config = dict(
    arch='vit',
    model='image classifier',
    dataset='photos of arthropod specimens (BIOSCAN-5M)',
    train_examples=97500,
    image_size=32,
    crop_scale_min=0.5,
    horizontal_flip=True,
    targets=['family'],
    num_classes=218,
    norm='rmsnorm',
    norm_position='pre',
    activation='swiglu',
    mlp_ratio=4,
    head_dim=32,
    fused_qkv=True,
    bias='qkv',
    qk_norm=False,
    layer_scale_init=0.01,
    parallel_block=False,
    dropout=0.1,
    inner_norm=False,
    drop_path=0.1,
    patch_size=[4, 4],
    conv_stem=False,
    layers=12,
    width=256,
    positions='sincos',
    pooling='class_token',
    label_smoothing=0.2,
    loss='cross_entropy',
    init='torch_default',
    residual_init='none',
    optimizer='normuon',
    muon_scale='match_rms_adamw',
    lr=0.0021,
    momentum=0.95,
    nesterov=True,
    orthogonalizer='polar_express',
    adamw_lr_other_params=0.0014,
    gradient_noise=0.3,
    steps=20100,
    batch_size=64,
    epochs=13.2,
    lr_schedule='cosine',
    final_lr_fraction=0,
    warmup_steps=600,
    weight_decay=0.07,
    adamw_weight_decay_other_params=0.01,
)
Rows from block 8 of a small image classifier, named by matrix and row number. Rows with one number belong to one neuron. Each number is 128 + 32 x the weight over its row's rms, rounded and kept within 0 to 255. All counts start at 0.
After each neuron's rows are labels from the 100 images, of 14976, where the neuron reaches its largest size: "strongest on" is what is common among them. Only what is clearly more common there than usual is listed. The data: photos of arthropod specimens (BIOSCAN-5M). In brackets: how many of the 100.
# gate: MLP gate (model.blocks.8.mlp.gate.weight, 1024x256), inputs 0-127
# fc1: MLP up (model.blocks.8.mlp.fc1.weight, 1024x256), inputs 0-127
# fc2: MLP down (model.blocks.8.mlp.fc2.weight, 256x1024, transposed), outputs 0-127

gate.249 [174 162 120 132 119 131 145  98 106 132 152  59 143  93 136 136 133 132 129 154 181 120 129 153 105 127 130 136 174 128 126 143 112  35  55 152 150  91 129 125 116 128 116  74 178 147 138 111 113 135 123 113 151 112 117  92 107 152 193 119 143 135 143 103 160 124 137 147 180  87 132 135 137 101 175 116 132 144 134 206 122 147 136 154 176 155  60 160 124 188 125 121 144 152 147 150  95 142 202 182 109 149 152 175 183 166 137 146 158 149 137 112  63 116  85 122 132 169 119  89  99 127 133 101 155 131 123 153]
fc1.249 [112  82 158 137 125 185 155 158 101 168 136 102 120 136 140 146 124 126 178 128  81 150 155  87  77 140 122 135 120 105 116  94 159 140 168  76 144 187 101 147 115 125 125 127  51  89 168  91 133  94 125 110 133 166  92 165 142 160  95  83 144 148 148  87  94  68  90 179  96  95 126  66  63  52 146 118 135  84 137 110 118 105  87 131 130 121 153 106 130 119  78 147  93 126  91 113 145  80 164 164 148 169  44 167 121 118 137 178 106 173 118 146 118 119 132 161 138 242 136  90 114 123 132 102 131 117  70 111]
fc2.249 [140 155 104  97 156  79 120 152 128  73 156 137 139 136 154 107 233 106 142  23 118 130 142 151 119  81 152 120 114 148 117 163 121 157 113  90 132 107 177 136 156 108 139  14 139 133 106 157 101 142 107 134  60 139  90  78 130  74 124 107 112 130 128 110 138  88 109 133 121  94 146 132 118 133 149 118 174 162 126 173 123 171 125 141 107 127 123 153 117 210 154 131 114 133 157 177  47 161  66  99 147 106  68 176  65  73 164 145 140 156 102 135 161  83 150  92 150 119  59 121  98 108  88 180 139  87 204 134]
strongest on: order Hymenoptera (81)

gate.108 [156 170 147 163 149 172 109 132 100 141 165 112 152 112 116 140 121 154  93  88 118 127  90 147 156 113 144  92  85 176 167 187 179 123 112 119  62 104 114 112 142  93 101 126 145 138  60 130 128 122 108  94 102  90 181  64 153 147 172 115 106  92  41  95 182 111  95  94 170 148 155 123 178 132 111 157 122 127 147 142 150 156 159  88  74  93 107 128 165 146 152 118 178 110 140 126 133  73 143 144  99 166 179 114 156 164 195 218 102  92 143  88 123 131 121  76 111 142 130 112 162 175  71 141 110 137  87 151]
fc1.108 [144 124 130 129  65 129 138 142 185 148 105  60 130 125 100 173 169 173 166 179 107 117 135 112  79 136  91 119 122  89 110 119 132 141 120 196 147  82 103 161 125 109 153 113 191 135 123 151 149 148  82 118 121  97  99 115 117 157  78  59 161 113 107  90 158 123 139 144 123  75  91 167 139 148 160 151 103 205 114 108 113  99 114  35 122 132 131 166 134 159 129  87 163 115  80 112 101 164  79 102 131 174 153 125 106 187 129 162  98 114 118 122 157 102 159 134 138 161 126 142  70 140 137  77  92 115 129 146]
fc2.108 [ 79 159 182 123 150  83 142 150 156 153 107 116 125 140 168 151  91 109 130 156 106 105 147 147 125 136 153 124 159 116 132  98 182 165 140 175 135 147 135 110 102 117 177  78 109 136  91 166 184 131  66 164  75 169 163 102 136 120 168 110 115 106 169 178 129 122 142 106 119 167 116  97 121 125 129 141 166 108  84 162  72 106 139 115 164 111 138 163 152 155 108  76  96 190 127 148 205 149 129 150  77 123 171 168 120  89 149 115  68  95 111 136 189 159 106 144 207 181 118 105 101 145 117 160 108 138 118 117]
strongest on: order Lepidoptera (26)

gate.94 [ 88 141 135 133 117 158 136 167  66 153 126 197 109 133 167 132 218  89 121 123  64 139 129 102  93 123 106 158 156 127 150 101  76 143 179 124 126 109 127  74 109 169 123 149  76 147 163 138 140 122  93 109 106 144 164 110 141 130 107 140 152 141 135 172 103 101 178 105 140 190  89 130 108 133 143 165 154 172 131  96 133 164 149  47 172 125 142 146 122 125  54 152 119 134 168 126 203 102 142 159 158 127  79 142 168 170  68 133 179  70 163 179  78 152 111 113 107 123  74 176  91 175 139  83 162 152  79 164]
fc1.94 [187 129 114 140 110  83 107 123  85 150 155 128 108 185 102 121 124 109 131 184 153  64 119 147 131 146 114 205  78 121 110 143 151 173 150 202 142 159 162 139 154  74 125 122 176 155  80 153 129 124 104 126 195  98 152 179 128 124 135 200  96 116 102 153 149  99 113 186 140  96 141  95 113 172 153 100  66 139 119 169 176 128  88  92  87 172 114  43 118 101 147 199 201 110 150  64 143 119  80 114 125 126 136 157  97 163 164 121 157  71 145 129  71 144 125 116 136 133 141 120 116  85 158 178 117 155 166 115]
fc2.94 [107 148 124 115  95  79  93 131 147 125 157 106 102 135 133 131 135 159 125 153 151 140 147  98 155 157 135 103 127 170 111 140 152 162 147 126 141 101 142 181 168 128  81 101 109 145 152  96  97 146 117 131 150  86 143 192  62 174 120 137 179 117 112 145 173 172 138 152 108 104 115 126 175 159 143 142 158 136  87 137  98 114 143  80 140 183 106 202  79  88 135  88 110 106  42 109  74 128 188 129 134 149 183 127 136 153 170 130 136 136 107 140 121 174  85 193 188 135 147 135 141 136 174 130 146 110 152 171]
strongest on: order Hemiptera (37)

gate.262 [ 98 105 194 168 190  96 124 137  99 167 175 151 154 186 150 146 122 157 127 110 116  84 141 157 148 106 175 145  90 149  99  86 110 138 171 130  98 157  93 122 176 120  86 123 129  78  91  50 144 102 109 203 106 104 134 169 126  67 102 193 143 171  94 149 162  74 167 176 133 146 132 170 142  93 121 114 146 133  90  89 146  90  38 119 110  95 115 113 108 140 177  77 112 152  80 119 121 143 132 171 104 113  81  50 147 144 103  47 106  91 180  96 109 188 102  74  96 168 137 117 113 109  91 123 127 104 102 177]
fc1.262 [165 179  70 114  88 125 140 138 130 113  86 132 119 174 162 114 106 105 113  76  88 151 111 160 118  91  85 165 140 124 171 123 158  80 171 170 114 178 179 122  93 127 235 166 153  91 172 130 172 151 115 107 146 145 104 133 103 129 135 149 123 119 129 201  85 126 152 121 169 120 145 108 114 123 155 140 123  97 139 165  81  81 149 140 194 150 135 139 166 119 130 135 111 136 128 124 148  96 100  95 113 106 134 145 132  64  93  98 117 139  57 143  49 107 160 150 142 134 146  61  70  71 174  90 113 115 114 125]
fc2.262 [159  87 107 145 158  91 124 184 119  73 139 125 151 133 177 169 116 119 151 167 165 103 100 131 124 159 136  81 194  81 168 219 148 150  83 140 147  76 132  77  84  95 138 162 120 145 194 129 150 129 173 144 118 144 151 125 160  52 123 184 121  58 148  80 122  82 134 128 116 106  98  60  96 180  95 105 133 192  74 165 130 135 152 143 186 115  90 144  99 158 131 169 131  86 145  98  72 117 148 152 108  90  81  96  49 145  97  95 106 108 144 159 126 130 186  93 166 108 194 119 124 124 107 134 122  85 158 199]
strongest on: order Hemiptera (33)

gate.356 [123 118 115 217 141 101  79 144 162 132 100  76 101 188 109 123 150  91 138  99 140 103 134  68 135 142 128 155 126 123 149 176 101 187 189 148 168  64 136 148 177 118 144 119 114 122 142 131 124 120  98 109 197 161 105  95  89 119  96 106 109  73 154  94 137 111 147 117 100 120 147 140 108  80 121 100 133 127  86 115 127 105 137 148 174 148 180 117  98 142  91 139  69  81 123  93 144 131 186 113  72 124 186 103 106 218 139 136 132 152  98 151  84 103 125 166  94 124 167 177 117 145 122 154 138 157 112 146]
fc1.356 [ 99 128 126  51 134 148  60  82 116  95 125  83  90 131 118 158 162 137  88 202  97 152 171 115  87  85 112 110 106 162 133 126 107 131 123 131 119  89 112 154 142  98 177 146  71 153 152  99 140 141 108 155  91 142 141 113 162  89 157 114 187 142 139  82  96 119 148 173  83 142 173 191 148 143 152 144  87  99 145 116 144 102 113 160  93  99 183 172 133 110 153 113 106 128 103 144 107 147 139 118 106  55 117 120 168 111 162 115  88 178  58 119 181 132 119 116 186 115 148  76 150 123 111 158 140  92 151 120]
fc2.356 [119 104  93 141 100  93  46 131 124 151 124  92 127 176 153 162 187 146  92  63 147 142 140 111 130 147  86 105 118 102 132 130 131 107 176 146 154 150  75 111  95 161 115 113 126 131 137 155  12 128  85  75 152 151 183 158 104  90 177 106  95  96 130 156  87 119 164  76 122  87  94 137 129 136 161 127 152 137 158 166 151 137 148 120 132 119 111 171 177 127 145 130  96 148  71  57 151 135 100  80 119 176 150  71 126  93 148 143 106  97 109  86 108 216 147  54 207  99 115 150 142 188 112 146  86 113 128 101]
strongest on: order Coleoptera (47)

gate.671 [103 128 129 107 111 119 161 201 107  86 135 120  77 140 153 100 151  95  54 143 160 123 113 133 123 111 166 130 126 193 238 172 167  66  99 152 164 117 111 113 103 138 136 113  63 144  87 141 138  95 185 112 126 114 174 139 123 169 104 174 134 102 162  92  89  67 150 172 103  68 112 176 170 130 143 116 151 145 105 115 133  68 108  79 126 186  88 133 112 146 119 198 139 119 148 170 144 119  72 131 157 136 117 118 122 176 138 162 123 114 126 142  83 114 131 158 115 167  90 143 115 139  78 101  97  78 121 117]
fc1.671 [169 136 161 135  98 122  83 115 115 138 147 122  90 147 213 105 110 134 150 134 136 101 181 130 121 196 122 143  67 136 168 161 113 161 172 128 109 114 121 128  75  97 134  53 132 121 150 124 173 168 136 133 175 121 136  64  82 159 122  63  89 162 139 143 164 144  86 183 175 145 142 106 179  68 120 109 141 129 135 151  99 151 134 102  88 114  76 111 152 117  78  92  85  99 114 149 151 122  43 131 140  98 159  80 110 152 100 145  91  81 159 115 115 168 151 140 166 139 140 143 179 117  79 138 208 181 147 108]
fc2.671 [ 96 174 164 139 106  68 121 158 156 147 138 141 129 195 175 117  96  98 142 160 157  92 143 133 114 175 155 135 164 111 109 122 137 134 152  96 141  87 146 141 141 179 123 140 136 144  65 107 138 132  72 171 163 155 123 145 145 154 238 110 140 133  76 113 136 197 123 121 147 127 160 119 147 148 132 134 130 126 186 148  98 133 182 122  78  83 139  92 169 108 104  84 124 110 100 138 140 108  93 156 136  99 158 121 156 178 156  80 171 138 109  95 149  67 147 160 117 130  69 152 112 146 141  98 172  65  78 153]
strongest on: order Coleoptera (65)

gate.686 [109 162  98 115 138 162 120 107 160  96 131 188 129 145 110 125 176 128 186  74  94 116  94  92 157 134  80  96 164  56 105 172  99 118 115 116 127 192 166 128 142 122 198 129 106 114  69 142 201 157 151  96 189  65 165 118 115 128 152 137 137 141  93 119 118 123 165  86 156  82 121  96 126 190  98 131  86  87 177 158  75 109 139 114 133  76 144 151 111 154 123 150 130  67 149 135  84  85  92 146 136 121 169 127 179 119 114 131 126 135 159 156 121  72 116  86  93 123 126 138 130 152 138 162 135 146  65 136]
fc1.686 [186  94 108 127 129 115 141 153 166 143 158 100 131 132 206 183 154 169 146 132 127 130 135 134 108 101 177 187 123 108 118 142 189 146 148 173 106  63  86 151  46  88 183 123  77  97  76 108  70 143 143 147  93 176 125 146  84  96 157 109 127 108 106 141 163 157 131  72 117 192 143  84 118 114 187 150 172 153 123 110 127 107 109 138 124 120 124 147 146 110  76 120 106 105 166 197  76 174 101 149 112 121 104 146 167 120 107 189 114 110 126  96 171 179 132  97 137 178  89 117 136 127 161 159 148 129 131 165]
fc2.686 [158 115 126 155  85 123 161 105 127 174 171  78 184 134 168 166 170 161 170 146 132 135  76 155  99  39 132 110  81 160 193 149 106 133  49 134 127  48 138 133 148 126 151 121 130 162 129  93 145 162 114 122 109  62 110 102 148  90 108 136 136 146  83 128 151 126 149  72 155 160  80 101 143 161 156 104 140 102  78  96 149 141 161  96 123 164 130 105 105 187 146  79 100 129 136  90 149 128  96 114 116 112 160  88 188 154 134 105 183  92 152 104  95 122 104 113 130 113 195 142  61  92 121 108 142 173  89 120]
strongest on: order Lepidoptera (43)

gate.602 [149  98  92 125 149 129  88  99 170 166 136 107 107 134 138 155  91 135  85  55 131 182 160 117 147  69 167 155 150 114 131 100 136 108 120  94 192 108 145 110 131 122 184 145  78 139 134  86 105  91 109 135 111 105 173 102 150  61 113 124 124 156 137 171 128 111 105  77 179 145 179 140 104 138 127 117 118  86 134 128 118 109 144 190  73 131 175 161 146 143 128  93 115 196 148 118 146 125 120 135 125 137 107 135 121 156 129 154 111 164 121 180  75 123 117 164 193 149 126  29 148  89  95 107  99 111 145 113]
fc1.602 [132 132 153 172 154 148 120 162 146 107  91 236 119 164 163 108  73 186 134 126 151 129  77  84 120 144 157  61  96  72  92 168  93 135 153 131 130 122 120 119 167 123 128 115 164 129 189 114 102 157 171 158 135  84 171 109 136 128 120 121 121  69 148 127 170 115 130 120 109 141  94 125 125 129  74 151 127 151  96 129 129 105 149 104  71 132  82 182 171 134 134 100 155 135 142 100  94 140  86 172  98 187 142 153 155 114  96 164 153 172 108 168 190 117  82 150 121 116  81 130 121 131 139 146  83 121 100 147]
fc2.602 [ 74 140 127 107 209 101 125 127  61 163 137 156 108 152 126  89 119  65 150 152 136 142 130  96 145  80 116  42 183 213 115 138  67  88 109  97 133 117 150  76  95 132 123 122  42 161 183  78 123 119 150 119 158 143  95 109 119 178  94 125 144 135 167 125 158 184 138  86 115 134 135 133 117 126  96 124 145 106 104 119 179 116 139 153 185 126 153 131 163  95 149 141 172 102 111 107 123  99 125  83 181 144 162 137 118 114 147  97 180  75 151 141 124 137  92 147 127 109 101 159 116 167 125 123 153 166 123 167]
strongest on: order Hymenoptera (43)

gate.204 [ 75 134 111 133 131 113 162 144  95 104 123 111 164 164 122  99 164 154 143  99 148 105 150 129 113 105 103  89 106 167 113 119  89 168 114 112 120 121 114 151  95 100  79 152 199 137 118 156 122 141 135 104  87  82  96 149 132 134 141 130  84 174 160  94 140  94 138 133 167 115 123 113 197 143 150 159  97 135 162 128  84 130 133 109 190 143 147 137 144 165 106 158 120 180 141  83 123 158 167  49 153  90 189 138 158 128  61  45 160  86 129 107 134 126 122 104 117 165 137 132 106 144 133  60 151 131 106 142]
fc1.204 [156 106  91  58 135 139 166 123  84 106 113  79 154  90 112 159 118 124 134  90 116 116  86  90 128 153 116 135 237 104 146 143 135 129 120 102 145 111 129  79 130  94 140  85  91 127 123 115 115 121 133 137 157 164 121 116 186  86 154  89 123 122 110 145 126 137 165  99 100 139 127 104 119  99 150 109  79 159  90  79 184 105 196 158 122 180 102 156 152  85 107 155 112 127 222 168 179 177 141 114 148  85  64 126 124 158 195 173  66 190 103 193 182  96 102 103 157 135  66 130 129  68 135 149 144 132 100 120]
fc2.204 [115 127 114 101 168 126 149 139  92 184 116 191 123 182 125 152 162  93 134 142 158 190 136 117  97  63 166  99 125 175 154 177 156 166 144 139 108 207 124 144 170 151 128 113 106 129 146 173 128 109 132  97  90 120  98 182  95 152  89 113 147  94 161 153  69 118 132 168 156 186  81 157 115 163 125 167 104 105 132 145 187 189  92 119 143 142 108 161 164 139 144 164 127  97 122 143 145 142  57  41 138  87 144 147 116 104 163  80 148  82 122 145 141 112 112 161 187 122 152 130 135 137 153 166 139 160 182  90]
strongest on: order Lepidoptera (45)

gate.308 [113 119 148  81 147 157 117 138 163 101 151 163 133  76 154 153 129 114  80 188 114 158 168 104 118 137 137 126 176  88 142 128 129 106 156  73 161  58 170 167 118 146 141 151 173  86  38 124 129 131 166 150 118 176 175 109 136 160 120  80 180 140 181 114 157 140 189 129 162 179 127 151 120 147 126 103  98 128 130 166 123 171 115  99 134 156 104 152  93 119 123 140 157 159 108 153 117  85 132 175 177 159 178 134  85 191  90  90 179 102 176 178  87 132 114 125 146  46 164 112 109 153 123 135  98  81 127 170]
fc1.308 [135 149 122  96 106 130 147 112  99 140 150  71 122 103 103 119 141 149 140 140 131  92  84 121  97  95 173 155 140  69 100 146 118 166 115 111 151 154 180 108 122 163 117  97  99 124 101  96 100 135 105 123  79 153 108  67 171 173 125 129 152 143  48 149 110 140 153 147 171  90 178 126  87 109 137 122 158  77 162 133 139 142  79 173 131  75 126 108  93 194  97 119  74 124 198 105 166  78 122 158 154  94  89 126  97 121  68 155  94 107 129 125  88 158 149 117  55 118  95 127 111 161  82 198 141 145  77 109]
fc2.308 [105  95  91 191 157 106 104 139 164  80 158 120 137 115 124 131  91  89 184  94 151 114 141 101 145  96  87  83 157 137 107 183 170 129 192  98  98 132 178 206  67  93 136 116 154 118 130 123 140 144 113 141 132  37 112 163 111  81 118 113  63  90 152  71 130 100 100 136  73 124  76 134 149 124 134 201 142 141 152 145 218 126  68 159 142 141 134 167 157 160 196 143 160 105 160 161 124 161 157 110 136  97  91  83 139 112 201 103 154 195 131 172 132 133 176 132 128 177  90 125 186 103 192 114 139 118 116 175]
strongest on: order Lepidoptera (40)

gate.544 [131 116 112 140 157  91 160 116 136  63  92 118 132 154 152 147 183 115 154  97  73  96  89 123 147 187 162 105 126 134  87 148 161 198 169 161 150 107 129 137  86  81 136  81 179 114 145 143 170 114 136 104 131 137 108 161 175 115 137 169 100 178 169 133  92 121 116 141 129 188 151 136  73 162 153 148 148 141 145 114 171 113 160 113 143 179 217 133 126 160 156 126 101 133 115 101 119 111 105 122  80 158 140 170 110 152  99 140 176 134  82 188 130 120  85 145  95  99 156 116 105 150 131 178 142 139  96  35]
fc1.544 [139 100  71 108 104 102 117 196 168 141  95 100 162 121  84  71 138 133 135 106 170 161 116 177 135  96  80 167 122 146 104 186 153 146  91 140 114 139 157 137 194 144 121  36 107  63 142 144  81 108  77 118 110 115 157 164 150 190  54 148 114 158 134 124 106 146  96 134 111 143 165 115 155 154 125 137 152  93 150  99 106  94 240  73  98 153  77  74 136 166 129 157  78  97 138 162 147 164 115 105  90  78 163 124  55 130 182 127 133 113 172 174 173 118 104 166 102 154 154 140 166 101 143 170 153 212 128  75]
fc2.544 [167  93 140  99  56  99  84 116 104 148 106 120  72 139 145  99 197 103 145 176 171  84  92 114 117 127 137 114 138  92 107 141 133  91 141 149 127 121 114 124 140  60 142 146 136 156  92  65  60  89 121 106 145 135 107  97  92 102 131 124 169 111 135 101  96 167 186 108 210 152 144 122 124 143 150 109 114 107 147 125  98 102 188 174  97  56 175 122 178 146  89 125 188 121 126 100 149 111 139  62 145 103 151 152 127 147 182 156 120 122 118  68 101 119 126 110  50 145 172  88 171 158 144 108 168  89 111  36]
strongest on: order Hemiptera (28)

gate.503 [102 174 136  94 126 108  96 127 106  91 153 115 104 148 125 113 188 125 176 106 193  96 128 154 160  93 158 111 141 138 105  78 164 110 142 138 119 120  63 120 110 136 110 159 132 119 175  67 110  76  86 133 108 111 102 132 132 148  69  70 114 130 133 121 151 112 137 115 137  78 173 213 164 159 124 101 139 134 135 147 109 165 179 128 108 206 114 139 116 152 149 126 135  95 184 115 111 100 148 141 130 116 173 114 163 180  81  82 116 101 122  89 122  53 156 191 194 103 104 167  70  45 141 114  86 103 117  64]
fc1.503 [124 121 176 160 146 143 100 180  78 110 171 181 170 116 150 124 152  98 126  99 169 156 158 127 209 186 116 131 158  73 190 137 120  99 167 124 175 150 112 128 169 129 109 151 133 125 218 167 154 110 116 144  93 139  96  99 122 177 116 175 173  91 125 103 191 108  83  78 138 188 160 106 108  80 142 108 142 115  78 125 124 157 140  47 119 150  91 143 123 185 180 186 161 160  97 135 144 111 148 110 129 111 122 155  96  98 160 115 136 102 125  90 141 105 134  42 136 120  60 102 156  55  96  75 130 163  95 148]
fc2.503 [109 114 184  51 111 169 152 115 103 155 153 125 134 144 130 127 118 145  79 157 114 133 136 126 158 113  80 144 137 116 108  94 138 138 106 114 174 141 142 147 194 118 102 173 157 106 183 115  93  92 108 203 120 126 130 198 100  57 179  52 178 127 157 138 208 103 166 129  72 118 180 132 121 128 115 156 164 110 104  68 127 104 118 139 141 111 137 176 155 120 169 126 134 183  64 106 132 134 111 104 118 129 148 123 123 204  86 137 165 141 144 137 180  98 139 103 113 111 133 157 114 208 103 157  85 166 116  91]
strongest on: order Lepidoptera (45)

gate.663 [102 128 172 139 137 175 138 128 148 151 128 132 119 115 112 145  69 126 126 125 189  76  91 120 125  79 155 160 194  81 138  86 100 122 128 112 152 115 147  90 155 123  97 129 115 105 120 109 140 117  93 127 119 137  52 124 114  77 160 134 103 137 137 111 157  93 153 115 103  53  94 131 134 129 165 136 102  92 125 119  99 112 107 153 140 132 147  50 241 173 148  84  89  87 143 149  47 128 121 112 121 141 136 120 106  78 155 128 117  93 117 207  98  74 102  89 133 155 126 131 119 167 125  94 162 152 184  99]
fc1.663 [151 161 126 105 172  80  63 119 118 156 128 143 137 149 148 112 135  69  99  87 133 142 147 106  90 154 183 150  97 144 118 141 114 111 116 151 131 125 122 116 135 116 149  83 124 142 110  94 107  85 109 141 117 143 145  88 105  96 103 147 107 163 146 187  66 129 133 173 143 150 157 174 177 224 165 105  77  53  91  96 150 139  77 110  63 128 106 134  89 112 171 156 165  84 102 147 109  97 131 215 155  73 182 108 178 164 111 104 155 136 155 127  83 200 142  80 135 133 137 155 112 162 116 136 171 126  68 159]
fc2.663 [177 115 160  90 157 140 122  99 125 145 106 121 139 125 135 105 123 114 129 138 132 113 122 146 139 164 114 150 226 108 128 161 147 111  87 144  95  97 140 118 147 163  66 148  86 142 185 136 138 107  98 113 182 118 120 120 160 164 123 115 141  98 131  48 174 125 157  64 164 119  57  86 134 165 164 155 118 193  93 121 134 103  94 101  97 124  75  99 134 199 133 146 164  73 193 129 210 168 137 146 147 112 165 121  76 195 158 122 113 146  96 117 142 189 156 109  41 160 103  72 163 154 169 197 157 182 114 133]
strongest on: order Hemiptera (57)

gate.258 [212 111 101  90 127 132 150 120 103 126  91 102 122 170 191 118 164 176 137 104 110  86 135 155 185 119  78 177 107 101  80 132  86 105 159 173 127 110 144  96 119  91 133 103 113 110 128 158  93 160 164 136 126 116  91  76 107 113 119  87 146 131 111  65 141 131 170 161 190 161 124 166 105 190 139 145 151 171 158 106  73 177  94 124 146 105 128 127  95  96 131 151 160 134 164  57  89 103 133 114 118 184 139 104 121 124 154 189 152  95 135  98 120 154 112 160 122 110  91 181  90 118 162  91 164 122 113 134]
fc1.258 [162 106 146 157  81 115 132 149 184 121  50 151 127 137 132 101 142  29 171 165 113  58 167 119 149 129 107 121 175 103 133 147 143 106  93 106 111 139 128 100 106 201 160 115 106 134 141 182 131 159 210 166 132 128  90  94 133  96 119  74 148  95 146 180  88 124 162  94 171 121 101 107 118 179 136 141 127 129 130 122 119 213 128 127  77 155 104 146  95 150 123 139 142 154 160  96 135 125  96 143  85 117 159  70 126  64 108  98  98 129 108 160 153 197 127 136 146  90 163 165 164  80  71 179 163 130 106  93]
fc2.258 [140 114 122 157 123 149 143 107 122  97 131 102 150 149  68  90  89 163 187 112 126 170  70 167  64 149 111  81 121 101  95 106 206 159  67 139 120 131 137  96  86  85 189 123 124 123  97 122 163 160  80 155 127 122  96 180 125 141  84 111 134 167 127 159 106 148 185 121 119 111 177 143 158 137 126  81 148 119  88 123 147  76 134 109 128 138 114 100 101 149 130 159  87 104  41 120 152 135  78 187 110 121 171 153 101 143 117 143 121  71 110 192 101 176 152 128 151 101 120 158 144  99 120 163 154 139  86 121]
strongest on: order Lepidoptera (25)

gate.12 [131  82 118 179  98 147 123 154 123  95 169  98 170 141 124  97 144 108  78 125 155 136 127 103  78 110 154  48 126  86  74 120 154 145 115 165 114 124 121  89 144 109 110 161 164 166 137 143 211 106 112 138  83  57 133 141  99 141  82 112 119 156 125 128 180 114 159 146 194  83 117 146 113 109  78 164 133 123  74  86 143 173 142  79 111 107 151 158  72 132 135 182 101 116 125 116 136 118 124  99 116 102 183 108 117 144  78 107 136  90 137 163 126 131  57  70  78  84 116 150  83  96 176 109 139 156 161 131]
fc1.12 [ 64 104 178 181 162 157  46 119  97 122 151 162 138 108 114 181 112 120 119 103 186 112  93  97 192 178 127 140 156 129 160 213 100 130  88 149 139 151 135 120  97 101 114 130 159 150 195  82 124 147 107 130 132 123 107 136  78 115  67 129  91 109 161 154 139 134 183 131 169 128 181 120 103 161 123  78 133 134 141  99 174 148 118 131 113 150 110  97 137 103  75 139 137 108 143 166 107 184 131 129 114 102 111 146 126 131 128 148 136  98 138 117  96  93 120 154 107 144 106 103 101  61 131 130 106 137  97 162]
fc2.12 [166 123 116 149 118 112 158 171 134 156 140  92 122 116 148 124 118 172 129 150  44 135 138 138 129  92 134 111  80 154 121 143 134  87 166 149 130 128 143 137 146 119 186 172  78  76 147  91 158 195 139 163  66 124 174 134 152 111 160 115 121 175 105  99 178 162 136 130 128  70 107 177  84 114 139 133 100 133 115 101 148 177 138 146  70  68 126 126 111  78 133 102  96  74 140 173 150 106 151  91  81 143 133 193 126 132 136 139  89 128 152 156 139 135 181 167 127  44 150 115 123 152 155 117 148 111 111 127]
strongest on: order Lepidoptera (35)

gate.331 [106 101 147 129 131  98 137 144  94 160 137  71 143 153 160 104 104 140 105 200 158 139  74  91 129 148 102 122 129 139 107 102 124 113 145 133 135 140 156 160 146  79 135 134  99 124 112 145 156 100 131 148 117  48 164 149 116 116 115 144  84  95 142 180 117 156 129 192 165 193 145 112 139 205 184  69 135 160 136  98 162 121 131  87  91 127 127 108 145 134 136 152  98 165 151  74 181 163 129 143 141 112 106 138 165 119 159 169 103 111 132 122 149 133 126 158 112  70 140 203  88 158  89 113  88 140  98 131]
fc1.331 [172 106 186 124 115 120  95  72 115 153 131 165 166 142 160 169  85 151 103 201 123 122 142 140 130 123 118 143 108 150 155 113  84 116 138 152 162 118 128 145  80 211 138 140 129 149  84 166 118  79 131 105 151 175 104 145  97 181 117  94 134 142  48 120  96  78 103 102 119 121 100 127 129  74 169 140 130 112 104 139 129 168 175  89 107 112 140 123 159 110 164 110 159 143 129 123 177  99 150 125 110 140 158  87 146 156 134 159  82  87 127 132 128 131  66 170 144  57 116 150 105 127 133 168 118  98 126 173]
fc2.331 [ 93 168 121 134 109 139 150 112 185 131 164 109 128 158 136 101 100 140 168 185 125 111 139 121 125 130 163 128 140 129 101 159 107  43  63 164 138 157  91 149 138 159 196 118 160  83  73  77  88 145 126 124 105 109 119 125 116 109 100  61  86 184 102 135  39  82 187 147 131 130 140 136 145 136 174 199 126 171 152  95 194 126 130 137 182  98  86 154 157 159 129 137 146 104 127 137 149  69 163 139  99 130 160 168 173 120  94  94 114 128 121 144 199 130  80 174 140  67 130  96 165 138 129 123 104 146  90  84]
strongest on: order Hymenoptera (51)